config.toml
crop_scale_min = 0.7
num_classes = [15, 67]
stem = "single"
widths = [96, 192, 384]
muon_scale = "original"
nesterov = true
steps = 25700
lr_schedule = "cosine"
Rows from block 3 of a small image classifier, named by matrix and row number. Rows with one number belong to one channel. Each number is 500 + 25 x the weight over its row's rms, rounded and kept within 0 to 999. All counts start at 0. Numbers have three digits each.
After each channel's rows are labels from the 100 images, of 14976, where the channel reaches its highest value: "colour at peak" is the nearest of a few named colours to the mean colour under the peak; "responds to" is what is common among them. Only what is clearly more common there than usual is listed. The data: photos of plants, animals and fungi (iNaturalist).
# convs0: first 3x3 conv, stride 2 (model.blocks.3.convs.0.weight, 192x96x3x3, each kernel summed), inputs 0-95
# convs1: second 3x3 conv (model.blocks.3.convs.1.weight, 192x192x3x3, transposed, each kernel summed), outputs 0-95

convs0.17:535482509437511509526499441440497486517538520457492516537486508512493490505504496501538492485513497555514487524484453481441515497504517514524497488485499512493480552559499503514518490464455480475474493496518502496540511511500482507530529491488485479479491488459502525470558502512480510521
convs1.17:480484487526494466527474521499563514507467526511465542539512497532497536505448496495498481498514464501484484489509511463498534511522508451510468502471535475497506504497533478488555501524532503468517426491491512479487466471494493469497459477483509521478510500492481477493496474476500468502
colour at peak: orange
responds to: class Insecta; phylum Arthropoda; order Lepidoptera

convs0.73:492531473465509542489560485487506450528480482491499496508473447489484513479505484514538495513463515485509497492531516505502492471536478516529468530494537479484505478540508515484518484446450490463549497470505492497480486509462460470508531494466496559460490466502518504501515515515483521475
convs1.73:482505495438461490468505515500514526512479511491519511472496483504461498491504493521520483444504447523499501528440495518485498497526509500526516497521541506520512522509490494462552505462549478487507530508505478496542509473466490443502515497539492465504525488519506511519517504534463472479
colour at peak: grey
responds to: order Passeriformes

convs0.76:535498509498505482532530487464478517515506448458496527495508514517478503523561488488497512512471475536498536538477490489499490487481558483473517490542495488448524497505508481491499526488521495462511541475478520463508495471493539462547508496522511480497580496526502481495530501532505493462
convs1.76:518494552494500509506502467506498442492493487504504478502544485492507501476488485508506499485525435513503533475518481469587524493508506503529485511491513557510483477486502476493522487510526499522516464490491505506490495483498490450523457480472511489499515562524515506505482530489504515479
colour at peak: brown
responds to: class Insecta; order Lepidoptera

convs0.7:495487510508535496484482532474472469495476515527484532523487474472485566491496523445505503541481444535457486479480496510521495449478500511471498503487516471475517453527509422495487527488494482503498476527465472524502505532513532518491490520481509485536479474505461485526515496517471511475
convs1.7:506510532499494505515498453476490506520479546514509512492485506490538518492495490461522542533492513477507507465476497486456446526514497519527518464529492498470480509484488515544501512491504509498488549462518513486465489480512518443481450502514516517504508502472469492457530529495434523505
colour at peak: brown
responds to: phylum Arthropoda; class Insecta; order Lepidoptera

convs0.62:519480505517520519502495542521488470521498501484478517478506462474507503511496512485514512483506435535469536487544509463504484531507489513475515482519569493494484453484485436465513494473485482481555478525480524510480459494508480485496496480481457510530460533466510479459476477492478516470
convs1.62:488522514475492472493468469549481491506516479517494479483505565544496497441487504531482485476477500513538519467478471472504482510518508496515490512496463548506507507499529506466471523504512526498514516498517515501486528529496483502485477451523508491531493512478488469519521480490509440510
colour at peak: grey
responds to: class Aves; order Passeriformes

convs0.160:512460537543504562527507508482480504477478483498470527466512524477503473542550514531522534507508514502514503545480529494521486540492505503527454496513487498505507488544502523479504507466470534469497476511489527487505465448521470499550490501464503483474529491475529469483563502497505501491
convs1.160:500475512507470468512498490520502477459505503493505502504508457494498541458502511471497510507515420572497545508513495525558534461514500512504486520483486527526500514524489492477488476522518521479535498510479490472525502488516468472495462504508465487506502487546515496495477466542522491482
colour at peak: brown
responds to: class Insecta; phylum Arthropoda; order Lepidoptera

convs0.24:494523477506539553523500498507518478519485516497544542501454487539526513505494514496468481559482449494459471529478471517470492508464504466504480534481487489502528499522472512525475540534516464533481493495467524518510489480523547476441498509471510508487501518512448493465507515508505516485
convs1.24:487517466503517476489484514533510509502550471507489544490504485497514474528497482488522497483487473508488504493503539499510450508510512483439504507496512514453513525496494501529465502467504451486526527504504477488470489457496470445476495490489502496504524504493481517524475480496455520496
colour at peak: brown
responds to: class Insecta; phylum Arthropoda

convs0.165:495479498457526497474517502512510511549505470555458474451480501478504506498482547488484497533541517484527527459495496513481493479525493485504489511510519474490500531479480489555510544515561506486495517499495463481454475457494504553496504517506499526541476534478473524526452500502515519521
convs1.165:505477523530501513495520533477490510510533484521505527511519530484548466501512468494490482495482571497507530495506477492438509477461473520493516416495483449524468509502470459502472480472480461526513515494448497507538506495499492467483483475492516466511477492497512508470546487462488437515
colour at peak: brown
responds to: phylum Arthropoda; class Insecta; order Lepidoptera