Rows from block 6 of a small image classifier, named by matrix and row number. Rows with one number belong to one channel. Each number is 128 + 24 x the weight over its row's rms, rounded and kept within 0 to 255. All counts start at 0. Numbers have three digits each.
After each channel's rows are labels from the 100 images, of 14976, where the channel reaches its highest value: "colour at peak" is the nearest of a few named colours to the mean colour under the peak. Only what is clearly more common there than usual is listed. The data: photos of plants, animals and fungi (iNaturalist).
# convs0: first 3x3 conv, stride 2 (model.blocks.6.convs.0.weight, 384x192x3x3, each kernel summed), inputs 96-191
# convs1: second 3x3 conv (model.blocks.6.convs.1.weight, 384x384x3x3, transposed, each kernel summed), outputs 96-191

convs0.232:125109133128084111127142123130175109148113181118147079140121085121105103131114135107156133162151140152121122106134120156122139140107138166111149146133095132155088124130117136089122127133108153124151094139125075161104153121057122176119102137122126135158144121119124145128132105082136129140
convs1.232:125154086134133091157118133138080128121084099081160136117136125111102107175144106139153135081120119113105155095124093110145093117116134146130128119180124146142084080130106101106098110171109105103148143099128134106102142124147133119121124145089117088142129134109127133118130126115135096106
colour at peak: black

convs0.155:106130121134097113090127175126104123102117080114129156115102143102179107128138130109076154131145129084147133106131144115154108163111113133155124126134109138105130137084124112136163135116096125118122149097193128149110103124123141111152140153112131141124096095133133108106094134113164134159
convs1.155:105110122092138148067162102112127139129127141090112153118167147112114151135153144114143097095088130074109135150108147145115141131104103150107119106103143149133137092116146108164161119120132148143062128156125093132134074120130107125143143138146125090072100108142140136130128112147108109155
colour at peak: pink

convs0.101:134126099117113103148178089164108094119124125109144166096121126175130130084149097127123116119153080129127141117142143161106126109096166139148103134155147151164135129139109107115118180142124139141116141126124155108100104132115135134138134095106147110101154110112091118143106168145123109125
convs1.101:164134145077107137105152125126176157096170156098014114127103153151107114139109135117179137130081109106156122097130148158138128127075167118113123108150139143073135124130134105140152100121111131145035112094123116142160165125103115124130104140104064110123173119139122143144078129137162105139
colour at peak: pink

convs0.331:149149122127150107130168139153125117156130162099086139160132126141126086121147125078119158116126145101130146131151139127116092149093128120101147078122129132135170139159109110139160102127116104144110127128159139133093142157116155116106157155076064107142124153145113104152130197097173148144
convs1.331:106138142082116121180129144174180150145128144152062129096127159141146134109132137150135160124116109133128115118139178132180116124132102149122101147145128157106160072123145103118102136126107121101147134168132138120118142094093099117157104144153140100121118094112114119138119134127136150161
colour at peak: pink

convs0.361:126128150119156130096155097128084126184153090150105139120097174076108100108142122127124077152165126127111060128134064140139090144112142152147117139167147138120147092146132114121098110098123094056105126076141106118067118154125137115131123112132145117172134158094146127109125092148131137140
convs1.361:109124130093117084103088105147088123128116092067211125150094146118138119153138121106077120080108145130115174106131146158133106136112142137129109125125149154100127111124109122095073105131127117142168118115137140103139122115157167087161149147155134086164122104127138137135113158101139119108
colour at peak: brown

convs0.360:110144210124116174109098141116141123139143128073096128124125128122120142111114163178131119119189093138133130085122154156143101093130152111145126147120140143131099119092108110111125119128134100133098163133115153162152108119064163126108129116161118108156169059119107120127145125180103131136
convs1.360:172078086171148133144105090089127137137136144165072131150108126156099170080147132139146099104139130134117147133107131152129117136112178130100166132125160147143144133119146134105158103143098132113085131158095111125133109149099128127162107131124127169126144149099132151144077105113100130126
colour at peak: brown

convs0.71:128109171139086150123111153118147111125113114216079114118084164140139096137116138152106155160148139131096078118130144130127130139111135118187137094130128122096121104150132147123103105099132073153143127119140120123154144174135104091086123120113137150115158160135151132110083110107118158132
convs1.71:131109111181161138142168080140141140125131100150176145099139129135119140096115110140154131134147109134095070154127080168167121128100124181120100152093083150135146102136148134099168162142122126141188134141138118162142170103128168123132101108130107142131104153104141100133136117123138123157
colour at peak: brown

convs0.11:137134128130185145152109179125086175095119170133117090148128145129093100180129082141114077134097092182165160130134148131145105126153132148146125150191115148112070122139161126127128150142112108146160088091122109151112153122087112170130144132121087099136135125097108114151115152120116105116
convs1.11:152120123094102131113125125143148108141108110106155103139109141132135127140157130096132110098109152146128122116139150119130135140116147108143129147095080056110147123121096151092172151101099137158158146125120097131106138165147156135146102125134080096126137135103085084121076118122104083109
colour at peak: brown

convs0.170:126129137137143100145129134150102139125155149149122077112205157119129150137126092103149120143149072122160170120164146130122130117165138112127086111131116110126126160084127070130114149127120133152083175092148147141123140140168088191106130145145123091119091130094121170143123095124144121137
convs1.170:152082112113133135097085140139119113095105066118115128122107136138126137096142160106120113120120167128115110123117103136162149123106105152134143130095091144117147107091137116124117167137129136136112101116096132131125117129103122150166105151152123113120142127145107143115131101153114151119
colour at peak: brown

convs0.142:095157147124142130137120126132085121165131134153096112092123138124108158137137119190132116139124131123113163125156118149092152151195109102157157093119121138100138106136121107154087146083113112100124160161172149121140154120137107185147115138127121116145134175112130130139182127144127139148
convs1.142:172119117094120119082112131156132159100075074137090136117098117131096132142150104114120158114122098117091135117156138180106122137130123099139179134157092080057088126064130172146178147131133144087135146155127110090134170135131103129112136133112162144115129125100149135119141110146130126112
colour at peak: black

convs0.220:092148109119150175135165134143139138121151144107093093088119070122134096114146176102108162130123096129095134107100105117112112115125113111087143107123132141124104175096119122136116152115130118124153162153098105107150147078095137130138134119149126105155170100146144133110082106145126091118
convs1.220:114135115092151136118147143123122121121094087126163125174130091162114137151157117105135155138156110126130160121139118097155151130083152097113131119157096109121084142144115100134221125103113127116105114128073135114128153060130107129122123113108137140128101115151077094130111111103109134122
colour at peak: pink

convs0.346:100103171131152156093105112142143144109130087117110115121113120137109146150118133129121149124120127140124147109118118082118122159102145152117144154116138126168157122148111130136115096092142111148151101060116109138129124195209152184123138110151125101085141125138123104089139126068122094099
convs1.346:173143115108107139158153113077123110098130144123120184094123128124129116102135104113095144106155128138158110125108112116158148128088097100133099149111109169121128100149085067097108139160111150100126135134152139119168143127121136159153102159097134113163089111112117130152144147110126131150
colour at peak: brown

convs0.279:172117132167102100084080110089101131137161130127157155101137142108123098131093162126100146160134122135122122122153173145162113074141153172130107148138154128151159117134133099162141187178057116125129111104160131140142144142118092103138100089121131131146158144119131118108113082127135136091
convs1.279:167134126112167130133143128105087083119145179133141108102157109135129100110133137123131136084118141131105117151080145142155155112102154127123085101102158088097123116100100135163130092123078153143144123100107135121125102139106125095128134132099118128104150091108091138114156151141118118144
colour at peak: brown

convs0.164:120175135130158106124095121119123080114097151147118123129128143134114109137117131126160118141187112131148096154156127169184109111076105108155120096111166117149129156132119122124096118166117130109126143125206130080142098104124164186124114099118121090120156129103138117094113151140120130179
convs1.164:086123135159115126160109117125161130117114121152198135089122150131110146157123100110112117127127101098123168119127146152132127148141131122092079134155107159179144093130152124105145143148180098092159137137142123160136153170112095137124090142113110132093072101140109163152125131109083141126
colour at peak: pink

convs0.172:133156151116123153131155110140146159137112091114152138093120149099115092151155110089135134145117171108172099136120149136145152137116119141155120188119112111120081090110168134125140100119111112136102121079149086133067118165094113109068169103083131093136136142135138125150115166085117139100
convs1.172:120093119128109106100132112123108165129126152151202136134177137124162113113115163153094142114119135084155116133152130118146100099163132119123148179102170150109120140137117128155142118091108132098153109112068127155071094136150143178105134146119112094163103146142149147145150099118118087159
colour at peak: brown

convs0.165:132106150121108097105120175110087179160110075098108133130111105134169127144095105145139124120102105124133102089086122105100129102100094155122110119151106105098163127131156109148109134093176125101141094112133114143097086110125137128115120107155101081137140134101111105128117106125140116168
convs1.165:137121118087108135144163169124103143148161120148132150149112112092163133183141139178142132125121153131160128132151161137111120161139075163136186059140162170105126139147124104121121197116119108104103093133153148151164139126138118116131111156127143157132116128123117100114127180106107117131
colour at peak: brown

convs0.254:129108128126105183126128164137132141120127144135168150169074116144140073167115125116113136150094151149130104103121065132128119127101137130121109122137092128131145113102133138132126107178146130129129083146139110138118143136113170108123087121107123175155131145126146089119146117140100116091
convs1.254:136136086095147130122133109133124110115127110112115117141110118105155149150092104123151171110099167119107145096158122114119089094138125135133133108127119135079110123124117144114159174118076124159076142109095117127113129122125157140149119112116127111092145112094096073132129090122174100115
colour at peak: brown

convs0.177:165144113176135168124127198113150127112121110131127145134141130146099105148113124128120107127113130148150133117168123126176079184100163123132110158080088137077145157130101150138119103138140113098109131121121076139103142145158132132133098099122172109143172172163106120168120126111095096070
convs1.177:113113114076159159149164084142170126135130139120154117110114110104162138106132084136119164103136149112141124154141141141135111136171117120128120139112065102076144105089142152146144113105099145181172126175154116146144147163153136137102098129148109130098104150123076140125115113148112077120
colour at peak: brown

convs0.33:123099138162101137109082119108093155162140090147106138114093121065107166100117111117133103109117107075126109128123100165098118069125138125098108113127098076111151114138148116110122165140162093080118165137126156101090115123108097098114105085108114092102127151107089090114138099098097119124
convs1.33:167098132110159102118123125126123119131105100125150097117120116094123183156116160153123162146108136137096126123143112126100087127141114147166129172091155130153110133118145141083095142112100135125099118132116116125128148093139148101138097173086123108130131090130144124076116135139177103152
colour at peak: brown