config.toml
targets = ["class", "order"]
num_classes = [15, 67]
activation = "silu"
residual_init = "none"
optimizer = "muon"
lr = 0.033
orthogonalizer = "newton_schulz_5"
adamw_lr_other_params = 0.0024
adamw_weight_decay_other_params = 0.05
Rows from block 2 of a small image classifier, named by matrix and row number. Rows with one number belong to one channel. Each number is 500 + 25 x the weight over its row's rms, rounded and kept within 0 to 999. All counts start at 0. Numbers have three digits each.
After each channel's rows are labels from the 100 images, of 14976, where the channel reaches its highest value: "top examples" is what is common among them. Only what is clearly more common there than usual is listed. The data: photos of plants, animals and fungi (iNaturalist).
# convs0: first 3x3 conv (model.blocks.2.convs.0.weight, 96x96x3x3, each kernel summed), inputs 48-95
# convs1: second 3x3 conv (model.blocks.2.convs.1.weight, 96x96x3x3, transposed, each kernel summed), outputs 48-95

convs0.4:486505522465514485524451502498499499466516453472507490460516521507493491491433516493476498491466533528457504534470496482539518503515466516473492
convs1.4:521513504560418487484495474505514460518479504488510506516496466518512506494521507493471502515482403523552458495486506498469483503480488516526512
top examples: phylum Arthropoda; class Insecta

convs0.41:459532516493506483471529496537516494522510450497498468480482484508443531497474543496515515499468528559502491464517506474484501520446537534544504
convs1.41:498529495515511476494504499508463524474457512486474446498520507510512512489499527476495501522453483451516499491521536501496544526491474467493502
top examples: class Aves

convs0.81:530486480495449491524501515454486524490456466492510484470506533498529430527525517444505514516432515518525476494503503509431526499489480490501493
convs1.81:515536508500533476482458485501504483541512473480515529525509485508469492517450516540497484445549524463452559489505441501539486482476500490517488
top examples: kingdom Plantae; phylum Tracheophyta; class Magnoliopsida

convs0.54:514470512518499505489526472529478477454441460510483485479490527548489479490431475516533500500543493468480537489498473489467539449487487457527500
convs1.54:520475504513522491475519521506493501480533508491516522435512498471521468492529506509492502518486466508516526492497521462463528521482521543524518
top examples: order Passeriformes

convs0.7:497516490479486515546517484471477511498466473493515499508501509526467516523518456537466505437490488538473499491484514466483514522486535493515559
convs1.7:518498500473501504478503445497494486507491469515499469494536503486555494504504540525548489558450480511465517484501519500552511513500485519478478
top examples: class Aves

convs0.40:511510512504486486506527469499496480493467468459521522477491509472460500491483493485495563486492486496520473519454435556546481513536487488477537
convs1.40:489551480513533508507478514516496518475468500505491510495506507516513500501511543494493506443464477497503507501539486505462451490505499486520492
top examples: order Passeriformes

convs0.48:441485486476485464489459523505486501499520532498508502518471480490475439514497467489564482521499511485455501496523471499551538531544491504485513
convs1.48:465495498537515499493500500488486508458502439502534494502514489509503501469523530513487508502507536523494508510496502535476465528515532504461474
top examples: order Lepidoptera

convs0.75:527531486487458513519515490502486552475515499533477498482535481502482455502504477468508492481479501466505527478530530498495529474517484405509492
convs1.75:492466475531509494492492527508534489474494470509488523528535532480482510524496503489475509511501497539484481470477499525522472509509497559469495
top examples: kingdom Plantae; phylum Tracheophyta; class Magnoliopsida

convs0.17:490505474461478408492516496552497504504452504523479503538492494501482505498493475457472495507462484478522491484472486491433515495484524493521469
convs1.17:502486473542486511513470490454506505472517506489420492516508502508516487469507462496549494523507517533492483474549491478512518499511535521505499
top examples: order Passeriformes

convs0.92:487467448477491518549442506513492499453507446498508478501514510486502489508515497498531514486467462484491483496478448485467475499468440474526537
convs1.92:478496490540460509497503492497505486481498527491453475502512495502481452510554500477475528520492519538510539512492490537462512508561472522473476
top examples: class Insecta; phylum Arthropoda; order Lepidoptera

convs0.26:526488464499458519496484492481496501483413457532489485529486517497480522525472495499508514495468485455435492505476515489416480482511510505491519
convs1.26:498493504494512461519516477497515507502529526490542525544506543485513515512507517493468510479488537510509485498494497486556430510516436545492503
top examples: order Passeriformes

convs0.43:524513502480448514429500466453483496501461486478487513480484490447497475495521461470473484479498515526490525475428463453517474499500504504487469
convs1.43:482540508522479466535482522514532478484460522490479479476530487460501462465486486515503529505505516461474515518580503476466519525551521514491510
top examples: order Passeriformes

convs0.59:540503541455509468504483493478467459489485473471471554492507476531477494499495513480538495521485504517493513533497474518458496500486516506466480
convs1.59:511519501544499545511491538482509505502541498558493531497499459481499484508448468503472493460495476479492508517510483482565506486513526506513496
top examples: order Lepidoptera

convs0.22:487489543492475493465496496461473517512503473519496512475469520494487505492540512486467484537479522474466459489465453485491504533501547471531472
convs1.22:492491448524457494501471499495523527445506503531498469502488530564496549466480475519520509510489454495503513565524523516467506506510481527499514
top examples: order Passeriformes

convs0.16:509496475518479514507506499492510485490475411466485508519527512481481487494532470509465478515473478503518469510454517508500491509514468495465507
convs1.16:518502498466529546486459500489527483529549532502520482454508539513522547511428535505494489531487552476466512470536504480499522502484460530499501
top examples: phylum Tracheophyta; kingdom Plantae