Weights of a small image classifier.
Model: 48-pixel images, arch wide_resnet, depths [3, 3, 3], widths [96, 192, 384].
Training: muon at rate 0.033, 25700 steps, batches of 64, held-out accuracy 80%.
Data: trained on photos of plants, animals and fungi (iNaturalist), 77898 training examples, 21.1 epochs.
Rows from block 3 of a small image classifier, named by matrix and row number. Rows with one number belong to one channel. Each number is 128 + 32 x the weight over its row's rms, rounded and kept within 0 to 255. All counts start at 0. After the name is the row's rms in percent of the matrix's.
Before each channel's rows are labels from the 100 images, of 14976, where the channel reaches its highest value: "top examples" is what is common among them. Only what is clearly more common there than usual is listed. The data: photos of plants, animals and fungi (iNaturalist). In brackets: how many of the 100, against the usual share in percent.
# convs0: first 3x3 conv, stride 2 (model.blocks.3.convs.0.weight, 192x96x3x3, each kernel summed), inputs 0-95
# convs1: second 3x3 conv (model.blocks.3.convs.1.weight, 192x192x3x3, transposed, each kernel summed), outputs 0-95

top examples: class Aves (84 vs 55)
convs0.8 089 [109 179 124 109 118  93 121 107 192 145 131 176 100  82 137  99 155  85  99 149 144 149 178 104 152 100  71  86 140 205 134  89  96 164  80 151  98 141 165 144  93 124 144 142  87 120 168 131 129  93 140 139 110 119 165 203 131 156 158 135 144 101  73 173 187 122 123 147 100 137 137 129  99 134 168  83 169 127 188  71 129 128 141  90 118  76 130 116 112 144  66 126 123 102  74 163]
convs1.8 076 [149 104 151 150 111  92 122 110 105 111 146 123 117 149 128  97  86 114 108 105 130 119 115 191  36 191 127 105 115 142 151 102  83  43 124 116  89 156 212 158 124 214 123  90 120 134 181 110 105 149 126 121 112 100  77 141 143 115 128 135 116 162 121 127 150 105 173 125 155  39 171 100 133  84 142  54 111  85 128  87 129 138 147 171  71  80 130 130 112 100 152  97 129 146 139 115]

top examples: phylum Arthropoda (66 vs 30.9); class Insecta (64 vs 29.2); order Lepidoptera (32 vs 13.7)
convs0.131 115 [151  86 123  82  95  75  69  86 119  88  77 168 146 183  92 160  66 105 114 129 126 113 128  93 102 156 140 107 105 108  70  88 203  71 172 109 200 100 165 128 107 134 112 152 137 136 120 152 132 133 167 143 149 116 140 174 170 163  70 112 116 119 170  85 140 102 134 110 167 129 107 122 108  97 161 140 121 128 134 145 121  82 164 160 109 177 138 145  91 135  74 149 114  82 179 121]
convs1.131 099 [123 114 117 129 180 142 147  69 156 105  76 122 154 101 142 159 158 139 155 147 130 161 176 139 172  70 141 143 154  78 151 124 166 131  97  93 125 111 125 124 158 188  87  98 123 125 206 133 180 134  76 105 138 102  83 108 140 139 177 168 164 146 121 165 119 160 100 146  86  93  94 158  85  80  78 128 109 111  60 118 121 133 119 102 134  83  94 111 133 145  61 130 146 125 108 108]

top examples: order Passeriformes (55 vs 24.9)
convs0.104 106 [132 105 118 149 165 126 144 111 139 109  75 196  57 142 141 109  83 128  82  62 130 130 170 118 194 130  91 122  85 100 132  94 118 112 125 141 159 117 101 105  72 153 117 147 109 132 153 136 179 168  47 109 115 129 133  65 157 198 146  49 132 138 154 158 113  92 105 122  98 139 113 170 102 174 151 131 107 103  85 123 159  69  95 123 137 119 118 156 104 117 123  65 107 136 129 157]
convs1.104 099 [105 101 173  90 111 106 124 131  79  86 153 172 180 138 151 132 163 122  94 131  83 115 163 100 128 136 123 176 147 164 140 119 124  69  91 120 189 106 187 187 136  90  68  94 104 123 198 137 184 170 196 149 133 111 154 131  68  85 127 181 162  78 127 137 121 100 141 116 112 116  85 139 130 138 101 143 155 134  58 178 102 102 114 141 119  30 121 128 127 158 157 165 103 130  89 135]

top examples: class Insecta (60 vs 29.2); phylum Arthropoda (60 vs 30.9); order Lepidoptera (32 vs 13.7)
convs0.13 089 [123 111 121  70 117 109  88 145  51 113 122 143 119 175 134 110 118  92 118  92 120 126 186 119  79 165 116 118  46  98  83 172 106 124 102 126  92 141 162 162  72 155 118  85 167 131 102 125 128 109 169 117 131 214 120 184 153 109 209 160 112 125 120 123  52 143 142 106  96 136 160 137 112  97 135 108 166 136 134 113  65 145 132 108 117 126 170 153 113  64 146 128 120 130 171 115]
convs1.13 106 [161 142 155 153 116  93 118 152 183 111 213 100  91 130  98 174 107 148 112 132 141 187 114 158 146  98  94 174 156  89 139 145  78 184 112 121 107 100 155  78 126 161  75 119  53 135 214 114 178 118 124 114 159  99 138 114 122 125 140 135 105  80 154 107  42 123  76 146 122 126 131 159 168  49 161 155 147 135 132 108 113 120 150 126 136  82 148 121 150 126 122 160 106 181  89 155]

top examples: order Passeriformes (50 vs 24.9)
convs0.61 102 [106 144 108 127 156  51 115 174 128 127 129 118 128  76 107 148 141 124 154  75  94 167 143 154 138 149 109 149 127 122 132 143 127   7 112 137 124 132 107 182  81  90 100 121 195 182 127 168 125 142 139 147  96 133 138  99  95  80 163 150 100  89 128 152 108 111 158 141 147 140  97 167  96 117 181 101 133  67 147 182 157 136 184 118 135 159 191  74 126 143 106 171 128 140 160 161]
convs1.61 100 [136 139 145  78  83 126 125 145 154 110 154 126  90  94  69 132  93 114 112  75 148 150 103 117 168  84 103 118 138 154  83 146 101 170 103 121  81 123 122 135 143 129  77 137  79  79 153 110  86 203 146 169 115 206 112 174 134 116 113 151 137 158 213  93 123 108  76 111 105 203 123 115 157 144 166 124  90  90 138 155 118 124  97  94 155 108 153  92 137 155 109 173 167 123  96 127]

top examples: phylum Arthropoda (66 vs 30.9); class Insecta (65 vs 29.2); order Lepidoptera (37 vs 13.7)
convs0.156 087 [129 123 141 147  97 148 143 109 103  78 117 152  95 109 133 119 125 105 143 163 162 101  70 146 118  99 219 125 165 160  95 162 129  50 128 142 149 139  94 170 172 140 155 245 204 152  81 145 108 130 153 173 105  69 149 156 131 136  96 161 121 118 112 156 140 142 177 126 117 157 107 128 105 129 130 137 120 118 143 158 174  84 125 156  82 132 125 172 171 179 115 159 136 146 114 163]
convs1.156 089 [ 96 172 119 127  92 139 111 155 143 109 103 122  79 186 140 161 112 162 136  84 140 166 130 145  94 111 115  83  96  89 177 158 105 135 155 158  83 114  64 128 177 114 101 152 131  72 165  98 149 140  96 117 162 166  78 144  93 137 120 186  83 105 133 181 180 172 109 126 137  91 106  64  88 158 118 139 146  98 139 108 139 117  91 126 104 133  63 121 115  75 125 131 101 168  88 110]

top examples: phylum Arthropoda (61 vs 30.9); class Insecta (60 vs 29.2)
convs0.120 108 [155 125 119 156 191 158 129 103 107 111 119 111 131 100 120 115 131 101 112 167 107  84 109 104 120 131 123 161 143 146 104  89  93  90 172 166 138 116 105 140 172  89 127 118  54  82 140  98 155 115 152 102  86 105  85 117 109  74 131  82 179  98  72 126  96 110 112 114 127 120 117 252 155  82 159 146 133 160 106 120 109 111 110 115 139 145 149 212 214 117  90 137 111 125 133 109]
convs1.120 092 [120 119 126 123 154 170 120  78 115 119 143 124  88  98  91  70 156 154 106 120 160  72 148 150 118  82 135 114 133 125 149 179   9 144 169 179 171 153 102 116 121 174  99 137 184 113 109 141 169 104 108 168 167 136 116 190 122 139  99 105  74 111 133 153 142 130 117 140  81  89 117 145 129  98 148 169  84 156  76 107 108 132  73 107 108  86 111 152 138 118 139 122 137 167  62 124]

top examples: kingdom Plantae (27 vs 7.3); phylum Tracheophyta (27 vs 7.3); class Magnoliopsida (26 vs 5.6)
convs0.44 122 [109 121 111 139 120 122 174 169 145 126 155 134  98 153 127 161 124  81 106 113 141  85  87 239 123 142 118  71 111  72 158 122  99 130 144 171 139  99 106 143 100 120  83 115  98 161 100 244 129 137 119 111 136 103 114 141 126 172 116 114 141  87 135 145 117 137 153 141  63 138  66 109  99 135 137 122  48 137 125 101 151  99  99  94 128 197 187 129 133 154 128 109 127 102 175 119]
convs1.44 147 [150  63 117 123 115 119 148  99 136  44  74 122 152  93  80 137 110 170 133 157 129 137 123 107 100 157 126 151 114 164 129 139 181 195 126 161 103 117 133 134 141  71 138  92 126 111  94 115 122 150  18 171 171 119 154 122 125 147  99 142 114 105 117 184 156 168 166 117 155 157 140 173 143 182 135 170  97 106 125 154 145 123  91 147 119 147 120 135 140  61 110 126  46 118  85 134]

top examples: phylum Arthropoda (66 vs 30.9); class Insecta (62 vs 29.2)
convs0.106 109 [103 111 127 119  72 170 174 170 136  57 137 130  53 158  90 133 150  95 120 187 114  99  63 118 151 151 163 131 160 130  98  79 168 103 121 157 133 193 115  98 124 112 156 117 157 117 199 122 240 159 111 183 157  80 131 122 125  99 110 162 114 151 104 163 121 158 139 102 122 125 133 140 126 121 128 111 137  86 157 152 140 131 105 171 125  47 139 112 138 101  98 100 127 118 111 119]
convs1.106 089 [ 89 133 128 100  91 142 160  90 113  83 142 142 141 101 147  95 121 111 113 126 124  43 151 137 148 117 126 138  93  79  99 158 197 141 143 129 105 117 149 129 115 137 169 143 149  68 112 116 155 170 112 120  90 125 146 121 125 112  63 128 142 107  74 143 126 160 137 125 128 140 103 213  91 126  49 117 162 100  52 118 151 107  97 130 186 148 121 151  67 129 155 100 131 113  40  88]

top examples: class Aves (83 vs 55)
convs0.132 118 [133 144  92 105 102 130  99 107  97 186 126 146 151  74 145 136 133 149 131 184 125 145 156 103 126 118 125  96  64 151 136 200 120 170 133 144  57 108  86  88  86 104  74 109 100 106 165  93  84  92  71 116 120 157 126 195 181 181  95 101 136 106 171 109 131 110 140 163 121 124 100  72 109 147  94 100 176 104 169 124 138 116 104 120 124  87 121 128 114 150 209  85 170 138 126 108]
convs1.132 113 [162  47  91 162  53 148 111 156 155 114 122 138  95  91 134 147 125  86 118 141  86 102 105 128 109  96 122 131 132 123 121 172 110  95  61 170  96 136 132 109 105 161 164 142  46 123  88  96 117  76 164 156 109  65 107 132 102 123 108 153 153 112 144  84 109  62  99  95 139 155 131 171 116 118 139  56 127 130 101 145 117 130 108 128 137 109 123  83 137 170 110  92  95 172 176  91]

top examples: class Insecta (71 vs 29.2); order Lepidoptera (50 vs 13.7)
convs0.36 116 [117 187 111 103 128 152 122 185  84  66 129 127 129  96 161 168 165 193  82 119 132 116  83 137  91 113 119 154  67 172  98  74 134 124 122  39 138 119 123 113 176 104 137 110  96 138 163 148 110 134 140 159 104 115 156 145 183 123 122 105 161  94 112  91 131  78 111  90 122 165 126 169  84 109 128 113 165  26 126 133  94  89 140 163 101 113 125 158 117  89 131 123 120 170 174 135]
convs1.36 102 [121  99 130 116 119 130 125 155 117  80 133 137  92 162 137 115 127 175 117 191 131 126 176 157 120 143 116 110 114  89 132 128 158 143 164 160 136 111 141 111 106 138 129 129 145  94 170  17  90  97  66 159  92 147 114  66  70  68  84 132 114  99 117  92  65 178 190  92 123  68 119  76  38 106 157  64 118 104  66 184 128 116 104 135 143  73  96 118 163 135 165 146 146 166  80 147]